config = dict(
    model='image deblurring model',
    dataset='capsule endoscopy frames (Kvasir-Capsule)',
    train_examples=42238,
    image_size=40,
    crop_scale_min=1,
    horizontal_flip=True,
    task='deblurring',
    loss='l1',
    arch='unet',
    norm='groupnorm',
    activation='silu',
    weight_standardization=False,
    widths=[64, 128, 192, 256],
    blocks_per_level=3,
    block='sep',
    attention=False,
    upsampling='nearest_conv',
    init='trunc_normal_002',
    residual_init='zero_last',
    optimizer='soap',
    beta2=0.99,
    lr=0.0017,
    beta1=0.95,
    shampoo_beta=0.99,
    eps=1e-08,
    precondition_frequency=25,
    max_precond_dim=512,
    merge_dims=False,
    one_sided=False,
    adamw_lr_other_params=0.0021,
    grad_clip=5.0,
    ema_decay=0.99,
    steps=5800,
    batch_size=128,
    epochs=17.6,
    lr_schedule='wsd',
    decay_fraction=0.2,
    final_lr_fraction=0.1,
    warmup_steps=290,
    weight_decay=0.0,
    adamw_weight_decay_other_params=0.01,
)
Rows from block 10, named by matrix and row number. Rows with one number belong to one channel. Each number is 128 + 24 x the weight over the matrix's rms, rounded and kept within 0 to 255. All counts start at 0. Numbers have three digits each.
# convs1: first pointwise conv (model.mid.1.convs.1.weight, 256x256x1x1), inputs 208-255
# convs3: second pointwise conv (model.mid.1.convs.3.weight, 256x256x1x1, transposed), outputs 208-255
convs1.124:122137126125119133118095142115147117140129130132124142129124128126135109117141142125114137145107130119139143129108123146134115138129121134104137
convs3.124:118112133155134130128132140128110135130128130130134129126123134121125125131119117132125129135125129134130148120130132127134141124133119128132130
convs1.125:123082094137131118117133116111134119157145133095145152138089155144157131153120137095132125138162130155138105124104122125130145114123127129132156
convs3.125:099117090153148084099094163117099151140153115109144106103110127133159128163159092113117117147128135075139105080122110134142116137126103104133141
convs1.126:115127143107114140110123133115147135126139121135137129111124117116121125138112129131122129131121122122115126125131140128135120117136118121139141
convs3.126:126139117128108121137136141126124140132120132129118119143134122141119123118124134146130125127116119111141121122133139130121131129136117140127132
convs1.127:092113163129125130133131125103137171128139134141135137122133122130156112110138126143121120125132130127099121148117111115131134104133122141154130
convs3.127:118126148143142122122144129137109122132137130115132151127130137110111125123132136121117121120118135131131119124121115135101119136131113131146129
convs1.128:129129132130127137118139132125134121144120130133127135117134123118128112142118126141127124122127129131117121131127126123126133142126106137131131
convs3.128:130131138123115120133129124133128139122128131127120130120132110133139120119123127129133127116139129117120121119129128121131132139119140128123117
convs1.129:132125136137125135119137138114128129156128125128130134129129125125129113133126128133123118124123128132122121124131135104150134129127116139140126
convs3.129:131132123123122132123124130132126127126124128129122131132136125127131127124128129138136129126121127124132138135123132119121119133122126121127129
convs1.130:141114135104144129138145129140132140138123123128114121106119135118132145137120124132129121136128130133107115131128127136108108145129123141129121
convs3.130:134118110127122146118122139119127148140135129121141102125135132140124143136119129119114130138129120107133111135129120126125138116126150137123152
convs1.131:098133143132108154078116102128081166106129118118097148096190000132125107061111161223124118140149147117149085152139148147102151255124128154122086
convs3.131:114182192080089159156159160106096143176156191105136051131187149200098109157109255112101111159118231076153234147146131083138088154117130131066087
convs1.132:117125131104093138163158121136119119166137127111109143139130139126129112140108127131126118111138099125109106138142115125119132145117117097094115
convs3.132:130153143126125132150111132145134140107106133121117133112159120137129126115118143093130134125112106155110136141109124110135143121122165118113125
convs1.133:126123127125112142129137131099126145131131127120130134130126134127133114118121127132120130124137123131121116138123133117102134131128121132161124
convs3.133:129141133124120126131125129132131136126133128118122129123135137138133121123127131136137117130125125127125128134129133127131125131122128122122127
convs1.134:133115144110134138124118125109125120142131126118133132143121142120131138139113126139137119127136119125113126119137131122105125134128101114119119
convs3.134:122138142130142140132133134138130117122111126132134138131114129119125124123124133119120129124126142145123132126127134145123124127133118124128128
convs1.135:129123130112117129135124119122130127128116119138107124108129110134131155127126128112113125125120120130138121151124117117136121130127114140149135
convs3.135:125127129129128126153139128127132133117129130132121113119122126123114132114119138131127113135130126123116119129133136113138131120130144133117112
convs1.136:136116124147126131140137134097123126141137129130119121119124125129134141124131121126130134123136128122133128130129122130125131147127114156121134
convs3.136:125121122138145133114119129124125127137131127126118131130131142118139127133136117124123137128116117128133123120131121126135123126136126128125143
convs1.137:128126135136134131120130132128121119129131128125133143132127130130134127121116125134128122123130127130121115128120140154141136136128118131128122
convs3.137:127126132128124129132134130126121139129121131133121133125128133140123120126122136122133132135136135122126132139128130124128128135123124133132124
convs1.138:134127121133126133122130120128149103139133128128120124126128123131137108121121126137132127125130126132115111133121140117112148131125122114151131
convs3.138:116127130134128117144144132122119117121118140131123123118121129146128129124112135125121127125124134124140144128139146125132122131129128133117111
convs1.139:130140123134117131131129132118134125117136125125128133114127127128133138135104129127132125120129118119105114127136135126137122128126120131113124
convs3.139:131135128125121128137135129127129131126129133128127133134134128145128128118114138131127134139120129121120133138127139118139122126123126127127124
convs1.140:106142133125121128138118098096122142121118130119111114115124107126129128133113136108109114128128131132134145128126125139124112119129112127129136
convs3.140:118162159157107140126113132117132137121120148140137143132145109145137130113101150106117148124120110137134119138119127112123127111151122118121133
convs1.141:124127141126145141103124119098137120133125118135141142116131122126128124141097133119135141127134115149129112122117136114118143112135117157140143
convs3.141:121126114138138115130138132130133138132139136113143118135124153109134129132127104135117138125116128132120129111150126133132150126145144151130121
convs1.142:130130124140140124137121128121121135146133130125119137125123137112132131116112123136132129125129129137126132126146125125144138130129102120137123
convs3.142:126136133128133147129120133124137124111113098123132142138122123117126134135112114120123127113116140129123119119111108144122127112135143137137138
convs1.143:138132140130106134129143143110129130103125126128130135111127128126133123128104126128128115123127127139128110151127131148135123136128127143144132
convs3.143:123136146128120131138128138131131133108124133125118131128121133138118118127121123132137124128126118123125122131128120122127110120114134132125116
convs1.144:126136125121115140109123121120126132141129129124128136141128125121129122116114130130129133124132119126123115135126133132142138131127125124139132
convs3.144:127129123124126132133124124135136124125125136130127133112129119132125121135126128130119125123134125126126130129122123128127125125107128122126131
convs1.145:134121123114122138122135120113117145129124113132123133140133119126132123132122131128146116124135119130121116115144119127138120138126101123125130
convs3.145:121130128122143106128130114124124133136128132131117124123144123134125120129145110119113138137141116137135138138131130145150136119121120116135147
convs1.146:130140145133131132136127125109139127115119125125128147124138119148132133128081135104105104124124097126123120134141136125145123139128120101127120
convs3.146:146140108131124116129121128136130134133128138131138146124128150128142115140125111134124122126118137126117127111148135115121118147140113127142135
convs1.147:129130123114130131140143128109117146128125126125115128127132129124130116132130128131125126128128122117120127126126125162094152135126126132146120
convs3.147:121150131124116121123129130125134128128122125130119135121135123125135121114128130126122124123132130132125126130130134123137132130128127136113122
convs1.148:135130128131101143110133123101140124121134137136133128108144130127133123121105131145134120120131126131122118117121139114110129128127108133131130
convs3.148:133122127146112165118125129128106125123121148138138119137129123128094162138123107122126109133126139114150138142148148144118113139133113132127124
convs1.149:125108123119122140129132115141131137142133124127116132114137121124134125127132129131138128127125126127116115126116124136115138124123093107122127
convs3.149:122125130132134137135122130134125128123136136127140127119118132140122146127137117130138127136124127118133125118122138113132115135117128111133136
convs1.150:120122130113128139123149127119127116116137122122135122139127120125130114142105133127130126119133125136119120144122122134126140127124103128136127
convs3.150:134127127130124140127131129121121132128130119126125129130123121131134133127128133122130123129126128132127127134116135134128111118124114126132134
convs1.151:130126134128117140135139124096118132137129123133128131117123128126134101135125125131132126119130134125127132121125129137153120137128107135137125
convs3.151:119133133117124128140142137129123126117117134134142127119118115125126130122116124139126130123132128131135125119136129130121133146136134131125128
convs1.152:146097116102095130235078043118144062128119118116142183136142255117126128119065164071100120118092182095106090149164119132131184111130071167061245
convs3.152:075152121107049106107192135105142075127164141132167072097193093226200130136157238107095150163143113224074138156160197090133159106089105120074132
convs1.153:124130122133133131134126118102112131133123121122116119118125131131130113133106127124113132125131128130138130130125127124133123137129107130146126
convs3.153:132120137138137148112115120129125120122131144116132117138123148127126141128134125147127118121114127109140133125128121126119120135109131118124137
convs1.154:135135141112125135112147132124123131137128124121137138137134132126129121121119129132136128120135122131117115140118130121112128132124113124160128
convs3.154:125117138133136122128120131126130131130130123132125124131126130126136139130125124124125124136131135126136126130137121118126137135136131121122124
convs1.155:193144157136134125120111112120103076141134102126164060071192110130107103103000110235130136088100100100050076142134131115133096166108098137147044
convs3.155:153096093133098153192108179142166055163173135090031098147222178126121143129204124156157118145111101120106084110105096135168198125098141172143110
convs1.156:136128136120126138124141124119118144135133128134124130125125122134133134122128125128116123128133121128114122123131122132130127128128123112156127
convs3.156:142121122126130131125120129129126133128128126128119129133139136124126125135133135124136135130119129119128137138126127123125131139125124129128135
convs1.157:115103131108125125132139130110117125125130117122110131128125129144134128130103127119134126128128130130131139114134120110117131135130126138140115
convs3.157:125112159142116112112122114127120123129119122130146125119103121106144144143137108103128137154123166105134133143133119150128126147158103103150123
convs1.158:127113134114156112102115126121122155139119124117128152125127110131129112153130128117125130132125111132130122134135132131125125153125132114107124
convs3.158:119138122131123123134136146123110138137123114139112115127123146121135119116127111115109128151107130117149115125133135138141123142149120132127123
convs1.159:123126133149110129122134129137135128133124125131120128112131125126133122122113132130136113127131118127122117133123126119112138125125110144136140
convs3.159:135136131132125123126129129129128130144134122120123126129128132120129122113114126138133114117132137123140130121135130124134142132126134136119111
convs1.160:137123134126152081132137134121121137125116127126115129103134119110121113140129133127125106123117113143114139109095126126132132129131091137120129
convs3.160:118126115130140128137138137133126135130120098129124138129121140137133120113142128129133114124137129109126121132149131120124130131139103125152119
convs1.161:159119211132133096083082078141157128126124075111120136105070104139111139120114117103170138081109148114149120084090141131109108150132088113146165
convs3.161:128149137134086144077142220180123108175148175175156094131081079125078131106151174114144122121078137093164137132147203130130107177168124107174104
convs1.162:129139138125117088151140120120160108149108137136084135122155100139138146158124119127104133107134116134147099119128149128115130089116085124137170
convs3.162:096123149134111129121150130110122125122120145148102134143118108134100109123140162129138126137116105116114121150131126102130123081141104146105100
convs1.163:127104125099146113134121131170147121131133128117144125153129123127118134129123119115109129129124125115123138143111107120148138121123111128084140
convs3.163:114135162160129142135122131137130139132125131122132118125139146133126124134138146137145117132126128133141125127127113113109122137125140121119122
convs1.164:125112169122114140148153124110093111145123123113143139125123152130131155134105108111114101147128068127136142117129134139117121122132111168146118
convs3.164:137117167116155175105139113153103118109105135163134150125128104134104145130115154122122134104127133121131123131147130138122119143139114120152108
convs1.165:131115127102127134123152141128127154109140132123138151137125126120121109135112126131116113127116118132121132124117113110103112146122101123136110
convs3.165:130141144106098135115129126117121136126125140140146119119132124152142128107130131128134124136128125136137129150136138121121107135115106135107137
convs1.166:127124127129131115130141140123127124144126131127125141118124131121124138125123129131124118131131118129126129148127125113120115132124136128140134
convs3.166:136111129128131138125131126131125125126127130131126135129130118131125124134123140127126119127141137132122137127131135132126130129124130122137125
convs1.167:130124127122154124133135146145118114106131122131128143129120128129128128116126127123125125127122124138130120102120125130113122134125118148141129
convs3.167:135131127108118128122127130118128132134131135133123129122139124121124122135121126133133129123131136120130130128136129126129129131116119139116126
convs1.168:146098114147129049111147167179000086187191166167232087137051045087000131084036103097149133074079081131112148113080166192194255209096106118137103
convs3.168:156117216067184187124066107203127122149146255058146098112130017198013086075141072053209191123134224138104125068086216110051119011108148183197034
convs1.169:141137120120139143125140149127144133119128126133126128115134126133133116125128115135134130111124142118134135146119131151088132145124140118114130
convs3.169:151147152145129135139129140139130131120137118157126149121125119124144141132130107152164113156161122130112136131122110119136129099113129107129138
convs1.170:129162109131142145148136130113143144144131130108131108164135145125109146127135131101144098128118132111104132130115140154132127084123136120155144
convs3.170:116168127139109144118106108145143151141131140102131130155131102133094143118099130119123133118115134115129121114119116116119145127122141153111123
convs1.171:124139120133119127138123146145107136124124126114142147121134119128117145124111131129110130135117109140129116107133127115127121133122132146142125
convs3.171:120137119130103120148121136123126126155129107114141147126097125149147136130109137141124115142123135130138148127113124116116133134139138139115118
convs1.172:129103105143109126119116126145126137122120131126133149155135129133122111122126114118121137140114134117136140097143132133125111137127133119146130
convs3.172:129126130137127124103137131130121138130125123129128136145108137145144128126126136163140135129144141116128145148148138123115117133129112131144114
convs1.173:162174079146118156220119119126146122108123121140170125141137114135116145126121110108068132162137117086127154151143146112111119098121133166167135
convs3.173:151088115065132196117111097099169157125052100082107074112175187150125125140143166104171118089142081188152074202075058115154115097090131217065106
convs1.174:127129127125112128134137135104128138136128129122126138124122130121123130139139127123123116127134109131127124111099117126127136136126106124115129
convs3.174:142133136118122138124128133130138132127122130132112133126138112120134138124129148137133129129125141120124122135129137124134120130133139133128116
convs1.175:126128130115115125131146124136121119143125126119127145121132119125122133131117128114128126138111125118135123125115125129119136131128111144123135
convs3.175:124132132131118116127131137111118134132126131135135128129129138130142116120116127111130124139116132129126126120131122126119120120130121125119134
convs1.176:108108087164152069209158168106146153186119141117034115127093116153167060137101145077093126135067063092131157143114131154084090060054144166090143
convs3.176:151166057089128021095158086112095090125179111138077117107204121122105064183136164124164179122197178122160122126126201226122108095000118096118110
convs1.177:131122127127135110124141143124127122128122122120137148131115143128127140110120136111106099127132100104123145122157125125114126158123125151135118
convs3.177:112129134120111104145135106123138131127125135122133110132139139138135112109139146117109124130119110126130123132118141113131116126100140124108118
convs1.178:107146156129132150110140113136136127150127128109099133123128109145148092112131099116143144135093140109137102129118151159120145095120103110121141
convs3.178:136137112109080126150143121101114129107146188106097155101118167152060111154081098098109150134129116136122124112101122126135150121096121152107146
convs1.179:255161098092108055101196045106142195132107128192152255151114141114154073147126143218000142026057088073154178242094107103114194247080077191109163
convs3.179:255060083000052213193030097255165158108138255187103192131169128167088127187122161232177187078195032139010108238143131086247255255058096182212188
convs1.180:132123115111122123143134130124135150134124127130126122136128132127126112122121121112123122124117125124137120132130127116108147116124132128144135
convs3.180:136124113123119131115125123126133128122122114131129133129118139133131125129129123120131125115114132119137122125118123126131125146131131138133125
convs1.181:139124122134122131132124119134141117108137128143121141119130147123123114135111132134112132119138136126134114137113124126102148132126122105121130
convs3.181:156129119145133108093102142114148146146152128127125116149110135121140120130109119109124151128126117115114120116158122086133141125133130133142149
convs1.182:128123127138129115132139138128144150110129135127133128118115117130121146127120132124128126121129144127129138133103112125157133143120118135123137
convs3.182:103116126119136129125123137111121118122112127134141139124118148147131141127115133117134128132145128134118137140120123129129137131111115158135142
convs1.183:140108123129106126122129153095105122120132112140128143140136138121127120140095114102129137106130143134096129120111117133109130133123139172143125
convs3.183:080154122176143129126131127133133115147130114091141121161099129125136095131123157156117143138135142154143153132142140123138143133175140120104131
convs1.184:125116126129142132133124119111143125117134130126129142151132128129121132136109127128120127123133109118122115120110140125113125108129104131150132
convs3.184:125133126130131118131126128132130135136128133114124132128121135126123124130125130136120126128127130132130127125123113134121139137140131129130137
convs1.185:139107122130154139130153149130127142135127122130140150119117140119119132114122120128118125126132131124122138094127120143114123150125114114131119
convs3.185:126136129140136127126135120135129127124128130124131129125124133118131113140118127144132134130135123138122129124142124139129121118120130123124118
convs1.186:125104122122124143158134134150130130127138127127144134154129132110122141145126129132108123111118127137116139135117116112116121142129119125135122
convs3.186:115133137128139127127137121132121137104134125142135118141120125157124125122124120119109120139134132140120128118125135134116130117136123137126127
convs1.187:125136129132139126123139134132149099120155115140120124126126121142128123094112142118142152143125081126133109121137143140110111104135104106116145
convs3.187:158151117104131166113108120114100108083101096167145183138126113109125142159102131088143141111122159101120121116138155138139108146088066116168072
convs1.188:131119117121125113121117137120135141109129128126125109125123115120128117135125119127122134122124128124118134104131144120135131120123107135141135
convs3.188:128126122122134132121139106131127104120139121116118135132122128129126126125127141132139124126132118131119129129128141137123122116118113137131136
convs1.189:172127128164137142121127164128163192000225092034208075194194162167076148184255186160013155094086054130127202118148137138112116051255016081154131
convs3.189:118138126196176137143146113136129124149122097132083152133135169067151168147119126105103045093087140137114088089112111127161149103255178138150101
convs1.190:180160148137110104099161204056171141137124098173150121149228091115129153165150145111160109069118147023120180127103179113105178184140127134101106
convs3.190:105157186106154077200180156195163184066127157043104200104160126120088030069146153168129139099143098140056161088098136097108167035107157130112077
convs1.191:131144100128126116147135145110124119128124134132124116101126112131122136145112124134126134115129116130135123104145129121122122130123107131135143
convs3.191:128126140134136135130125134121116124139135117127135132127134138121124142119132122118131124118123131126134128122107130124133129144129129130130136
convs1.192:112118170127125103136156108143133154129125124109101143143113142086097112112122151100133128117146120115116137130133132140143122136133100133138188
convs3.192:121116141132145132085117150129098107122148134137140163128107115157152158107133107050124142180098162085118137109123149135127104136134095110157151
convs1.193:117108117134128112137120128139116133125120127114118120117136114126117125129128155136114134119134130140128086130130132119134134113128117116127143
convs3.193:109114143139138109126151138122115125111142135133122119116131139113123106120141174109126125142133106144138122120141135137123142134110135090139128
convs1.194:145115118109141138133132130133126119138135140136112173122113139140133127141136128124128125124132154127121107138140140144127130150126135131141125
convs3.194:123123130120119132130138133118128125125121121138146123127115113126117121135138132130127136128114133128136121115127135147118111131118128113123116
convs1.195:150142149144112029112130156106090131104063120119076171145086124100132125130121195105097120150131124161142162135181096106157086077120094155120141
convs3.195:129116070155156064113128148155182107125069060152129113141136191127185097109146114124157126042160042172139124072084082118158168104114135182172180
convs1.196:133145134139161115111110131126140123152130116129122141131134129135133133127120125147151121113132140145109117117123136135147121118129129111121147
convs3.196:131136132119124136131131127129141135130138142112139124131118115129123133127112125143143129124138113127135138122129133118126125126132131129134126
convs1.197:062085188091102074145135113077117128155081168095144165188150085187255083234107149011028159110157131158080038198069199170164085075121162073133081
convs3.197:051145069049053191203185172152140077074255255126105085047136060125117170059062128121188160184255189157118138103081073166153134195198209215168123
convs1.198:118116129138141133112105136137139121157139143124141159117140106135141139108143133117154139116150139139129125108127139096144107140129114109121127
convs3.198:119120142126121108156136131142131121120124144112136125122143110126124122130128110123138150149127131133126138115136140124141133147129152122136134
convs1.199:113106123101138119127133140136125106117124140117128136117144126126118125131119114118140123126142126124136138151143154160121129137130111125114157
convs3.199:135144142141132126112127143142132133110136136137138133126124133131126131126129120116118133135132131128128133132139119145125136119116116118139132
convs1.200:120150120132128109118135141128131114110117127107121120110151157126118139162138136110134128116148095107132123107127140149123155108129133137104162
convs3.200:141115136121120121112129119137136136124143122108113104146138124123132140126139126138126141103125115135135135154126134120121115134123121109129144
convs1.201:105158098130131143135133139147143111128114132127135167098150112155127139145120114144157155110090126142112087106105144107133140125118157129119127
convs3.201:134125152147150142124131171162105173126129129151106101141125111148133120093111131185142150110139112130133121102151103085126114139112154163129097
convs1.202:103153083141130121140133140133130117110118166129144146143168103159144130150123130102134164128126109129141142155139135131126128129137149112137142
convs3.202:156111153107121126174127131106138147128115095137142142129141142154102128169134118068098132130103136133114107152090126115142141107110139169117133
convs1.203:097155112118118118137148101156147131131115109123157119112152207139116139133099150086133120120105125112105094111137123146142154050132134120125113
convs3.203:106148132109123121107135120153138143133125137131105160153118115144129114127104114137153121097136117102111136104151105125120139147115109116158098
convs1.204:105145137123128119101169094124141145112172152135170172097140229159112146090135075143187091119188129161129101148107113147137227093143106143140121
convs3.204:085144146100181054101161089112148135148153159202167140121110076131103117216151085114077135159124120180139130089118086062108096083171163148081098
convs1.205:119117118112123160161127127144153109123118143126128151143135124125115127149135134127125120133135103163103106126147158131137130147129126131144115
convs3.205:115119138128151097143120137128151130105144117102132114101128140123166132127117119121101131174135130158142114145106087131148113102078125138110157
convs1.206:136128109143115118131124155143130127125148148105133134128137110139138089131136110126124119110133132123137131126138148147143138132136132125128155
convs3.206:129142134143147130122116163135108140116121137121105120148112150116131132106108131134140143134129110107140127105134143122131120155124090131116111
convs1.207:137165088128140095138163101149146148093088120144160134140167138140135141131130121172106093106130105122113158146081126135123142128141127146129152
convs3.207:141132136146128140083152142136116118129104146139188104092141120118145152136162114099141167190161143122155140097159130126135122166142129103152153
convs1.208:123127132124156150106138137129107129114122138132146120138143124132127112125144123154110149146116170160104100111139117118127126112125113114106125
convs3.208:130121149140147114177133114165131124112149113096100130125130142097121120149138119122144121135145138109141151091130110122136137140163153137148148
convs1.209:143127138121126135111120127107128137125140126125119137135131123136133127111109117118109137108133124122125116132131147125119128134136113135157126
convs3.209:110123120133128121125135129137123145144119126110115125125130117129151138119133120105115145136126122138125136127132110127127120126143129132121138
convs1.210:145125139109125138109108146109141122125151101112107151127122105129111157098115099142129107145089131131130096140130132115149124112143102128140134
convs3.210:128142156129118118132122119130110121125160130134132177122116124119109142119119160129134109131155127124136154142146153138106112119133113075138111
convs1.211:122113115121139127135125138128115110121172137126122137125100150135114126144144134120129103128131096138143113160129138133129145139135124110126136
convs3.211:143117125135135148127106119120144126129117121122125129131133163132143123152130137118131134151130117153115132131131130102107139149118120113129153
convs1.212:138127141130131137119144144132128131120141134135129136134124114120108132117108131119123148121128126136107115122145121133107117129135129132150130
convs3.212:138118116112147146145134151125130117124127122124140114131106145130133126126117128128108134135135139145130133146117114120134117106129130098102154
convs1.213:127113104134107138109108136121118116123139112128128146125128137159143142138116154121104134126152133103100132144130122145108113128128130137131140
convs3.213:144121111118133125142138137132145161111128204149144101146108102103114137117140112128110150136120115130111097112130106105125152151086139145148134
convs1.214:194138095135133131121155076135171045173057149028078076129193151144161116201063079129254121182210061108118113099072110108115032125000077155066098
convs3.214:122243128163088115070107198089078095112144154110067242109096162102133087147087165180255105145127181167081193142155149179044109159041076000157105
convs1.215:127132129124127119109143139134119119118131118134128157127132135128133153130128125121123124132143107123127100147133137135125126110136142153115130
convs3.215:127143121131147127129135118128133129135137132120135116113135128125131120137127129118135121127133133121124142121124118124134125119144123121128118
convs1.216:123126129156104128146142148173140133124136128138120122108171120121178146134121131119139162111141098101131151140127136137134128112130145143125156
convs3.216:125152155122135122150132127132129126126120131120119135119156129161147114115125152138100131096130115155123129133138123123153162113107140121120135
convs1.217:127146151120138098121137124161145129143090119125134127105137138141119108141149115115138154116160152107122134135102138117156119153121123145139167
convs3.217:121134132130106134124123141128120127132132156124118127153115144137095124128120143109126143120114132123129124132128150109126143153131106119124128
convs1.218:141121136139115128128127116135116115157127123135134143140115110147135108118138129124125130148105137129129121122123113125126128153134133137141120
convs3.218:136120135129143139133114135133129128127123140122120123124137127141130143122131125121121124122124128137123139130119131111125108137116128135142116
convs1.219:104152167135127132129109125152122101137125130100113132127133128127124125135114149125109105098110104112135122099102135147136123120145119148128133
convs3.219:123149117105143124140123106107135125135133109143095144131142145106124122151115141135120140105117119145119104146135129119118143109147140140109104
convs1.220:127130118127143138144140139135098114128135140136126151124138112138141130121116146141114127124111152134129124127142139127155122114132132136119135
convs3.220:114108117107148129145150112138142134138127116111116146123147134127147125132113117133131132126136120128115121119126103132131156123127152156125135
convs1.221:136139129113124075133108117128143115121112126125141168104154118132094156133168126128138153110124069132126140140116150113125133159133143147145143
convs3.221:085169131151175119139150138126112127163110122080129092126121155097186146120134083130113141117147143114107101107151116163102098135180151156115156
convs1.222:127121161135141118134145135139119131114121123136126145112135124133127131126129116108108122139144125132134123122116128132123123120131125121115144
convs3.222:114141134134126128131130122125118130128118143104137140114133126130126119133120141115130134126132105133122120124115111131119121126118135115128137
convs1.223:146122092108132139119121142132153133125113125116165135135134152128148111148118137134156152113130129150099116137107123111100122147125136101122104
convs3.223:118117135130125135122130100137130120133105134146121118130145126123144144110161152112136142142139119130135115117151123150145115138125095118130152
convs1.224:141141142142107125137127136104160149133102105139113127105122120123118132118128138152161131096148148143124143142148121134143146103127110121116133
convs3.224:124143124134129124120124140126110137126115120121135111135108142123128120134136119165131120123108136140135137113146127131118123133133117136109140
convs1.225:133117130118140122137114151150126135116126128134140147140110137128143123147126137111126155136150094129122109143164118145134115123130142122119131
convs3.225:130143132127127139119125117134128151119121139128134123127125130132148117139101104127126137119110103122129128115118118124117109133114120153116150
convs1.226:119143123126140129147147133110099144129137128120114129140108128118124129131109139124144126130123132129111130125132131137112131124127130126135127
convs3.226:127123114142127123121130137135123125148138134120135134139137123124129122113133114126123135127112125124118130125139148122143136130133128139137104
convs1.227:125106108116135125154115155108112118133120137109131156124110116123134123158147112121129152145130117133131133127137127120153125127131091124131118
convs3.227:140132143123126148121133133098118091115155090138128167133150152132137150123109107134104119109120154117110108135119111135107130146131115124139141
convs1.228:158099033127099067255047075182069218132215111185069010110096157137120146121142121026066128153251039080143101193217134119118218166136163164177178
convs3.228:033150162116114074255177127255236190065065198023171158074107019095077092088165150154118143146079061255137166079169232116116147024139147079174112
convs1.229:102165074119125177081143117132145134115123123123145118164219125117127096135159088142125137143128138095169148128105131137146183067156095148162073
convs3.229:131083160086110135095091092099141130164131117107129187127145096190145156121116157110094108122095162095130151192147126148089041096164111061117113
convs1.230:123114140129114122153113132115126134125117132122114125112119134128130138126113120109143127140124117126139116104149137121141116133138118128149115
convs3.230:139131139129108128132114123136123125111140140128104135123144135131126127125129138133126128124144129144122121153130125121122144127120135115125132
convs1.231:108105140100109119119103106111127122140138120113114138127134117124121142121134147128135155116149133116124136116143126112103122111132140108137120
convs3.231:136132123117110135130126131134143120123122125130120161114132139139134119130128137131117129116121118127123122147105126138127137130125123118119137
convs1.232:136117125130125139125144153132134120127128123132119133125122133149126143137134128129117132142128127120142121127113139118125141133132135138133130
convs3.232:110134128126123131126129126116133136123121137122120124133138130155122129125121125111124136131112110134127115121125138134125143118117126134108126
convs1.233:144136129139163124114135141137129114134135123120142146117101118133112144116126148152128107122098110115163097124146151133115112099121109122126122
convs3.233:090136121156174111116115156108129127145128117120151138153137158109187131122137102096117106155103129133129128130143132117127122128167106142155143
convs1.234:121124111093121133131114130115141132130127127128120108132108126128129116136126138108153114124132131123125131140126117123126122137127111113141118
convs3.234:127136130137127127139110122135127136113127123129130120122122127127122123140126127132141124139129131124127127117130110133130121138124137116133121
convs1.235:119137154128139125146130130123127140158123117128130119121112116124126147118142133130107144132129090115122116120139139129142123150127117141126132
convs3.235:111100135149139144136120137144103143126130119146121116156137128134121145113138128134136109125136137138139121145127142131134124135150141113134141
convs1.236:232146038141151114185163159137128158125112151159191151096083122125100159195104091143121161153180131121229118111076134113128058053066156096136106
convs3.236:101135244184109189094182114147173129064143118177134160176130117206172187049046171110147113172125107134119104209124069122154068119170138084151114
convs1.237:088130135104143132097089111091117114144081145108143118149144255130144104136143143075113131183147108080128052109129114119106150146121162130144106
convs3.237:114098121136144132126125101142133141055143135144097089144080197120118106141125115142141152127181149153156139166185102100141132142132131078091142
convs1.238:117113134125136110144114127104143108146134125133129122126132129124125137126095136122137143123131125124153136109106127120129139130129107113122133
convs3.238:127114144121134146129132133117125117121131137127132134121140135143126141113141132119135111140120136136118127128111129104115128112113133124123125
convs1.239:131156151130134113147112127132159092101113118125100147126127157142169095144139110184149157136121134137139133185137129142151144092113128122134123
convs3.239:132138158189100153130073121153081137088130142098146168131116115118101150127107140083108119152119151101136117140103144130132142172137142110107129
convs1.240:109110134095119159135112130144128124124126128137131154098121133136121126117142154110116151141120149099125136132141147122116133112137133149157107
convs3.240:099133132139130126143143139108129142125123101108123149150114139116149153098136109099153159151098158107155135116109112110133168114122128145129106
convs1.241:123119109115135130128135138136144123124125134118114150123125112136128116115122143117134131141135105108132128106143134127115130136129147129123110
convs3.241:145136132126117143123126125127145129108123119141137109138111119132125126129117130130132126113118109123127122125123138135123113119126131124124131
convs1.242:120125121158135151145119137120137160125137128127117138149114129136115135112110125119130134124130141128133108123114124128122155125118166122115137
convs3.242:120119120084134126116115105105139126126134132129149156123126135176137136131151127107129111138131118135149125120108104124160118110059092110142170
convs1.243:117139137124130130117105110134140130112130118115116141126131114133130119137127124120138133153131120131138128130146121137105140115135121122130138
convs3.243:116144134137117128127119107124119125129135123118132150144126136121127124135118140136125124136122131143129132122131115138118128118135126114135122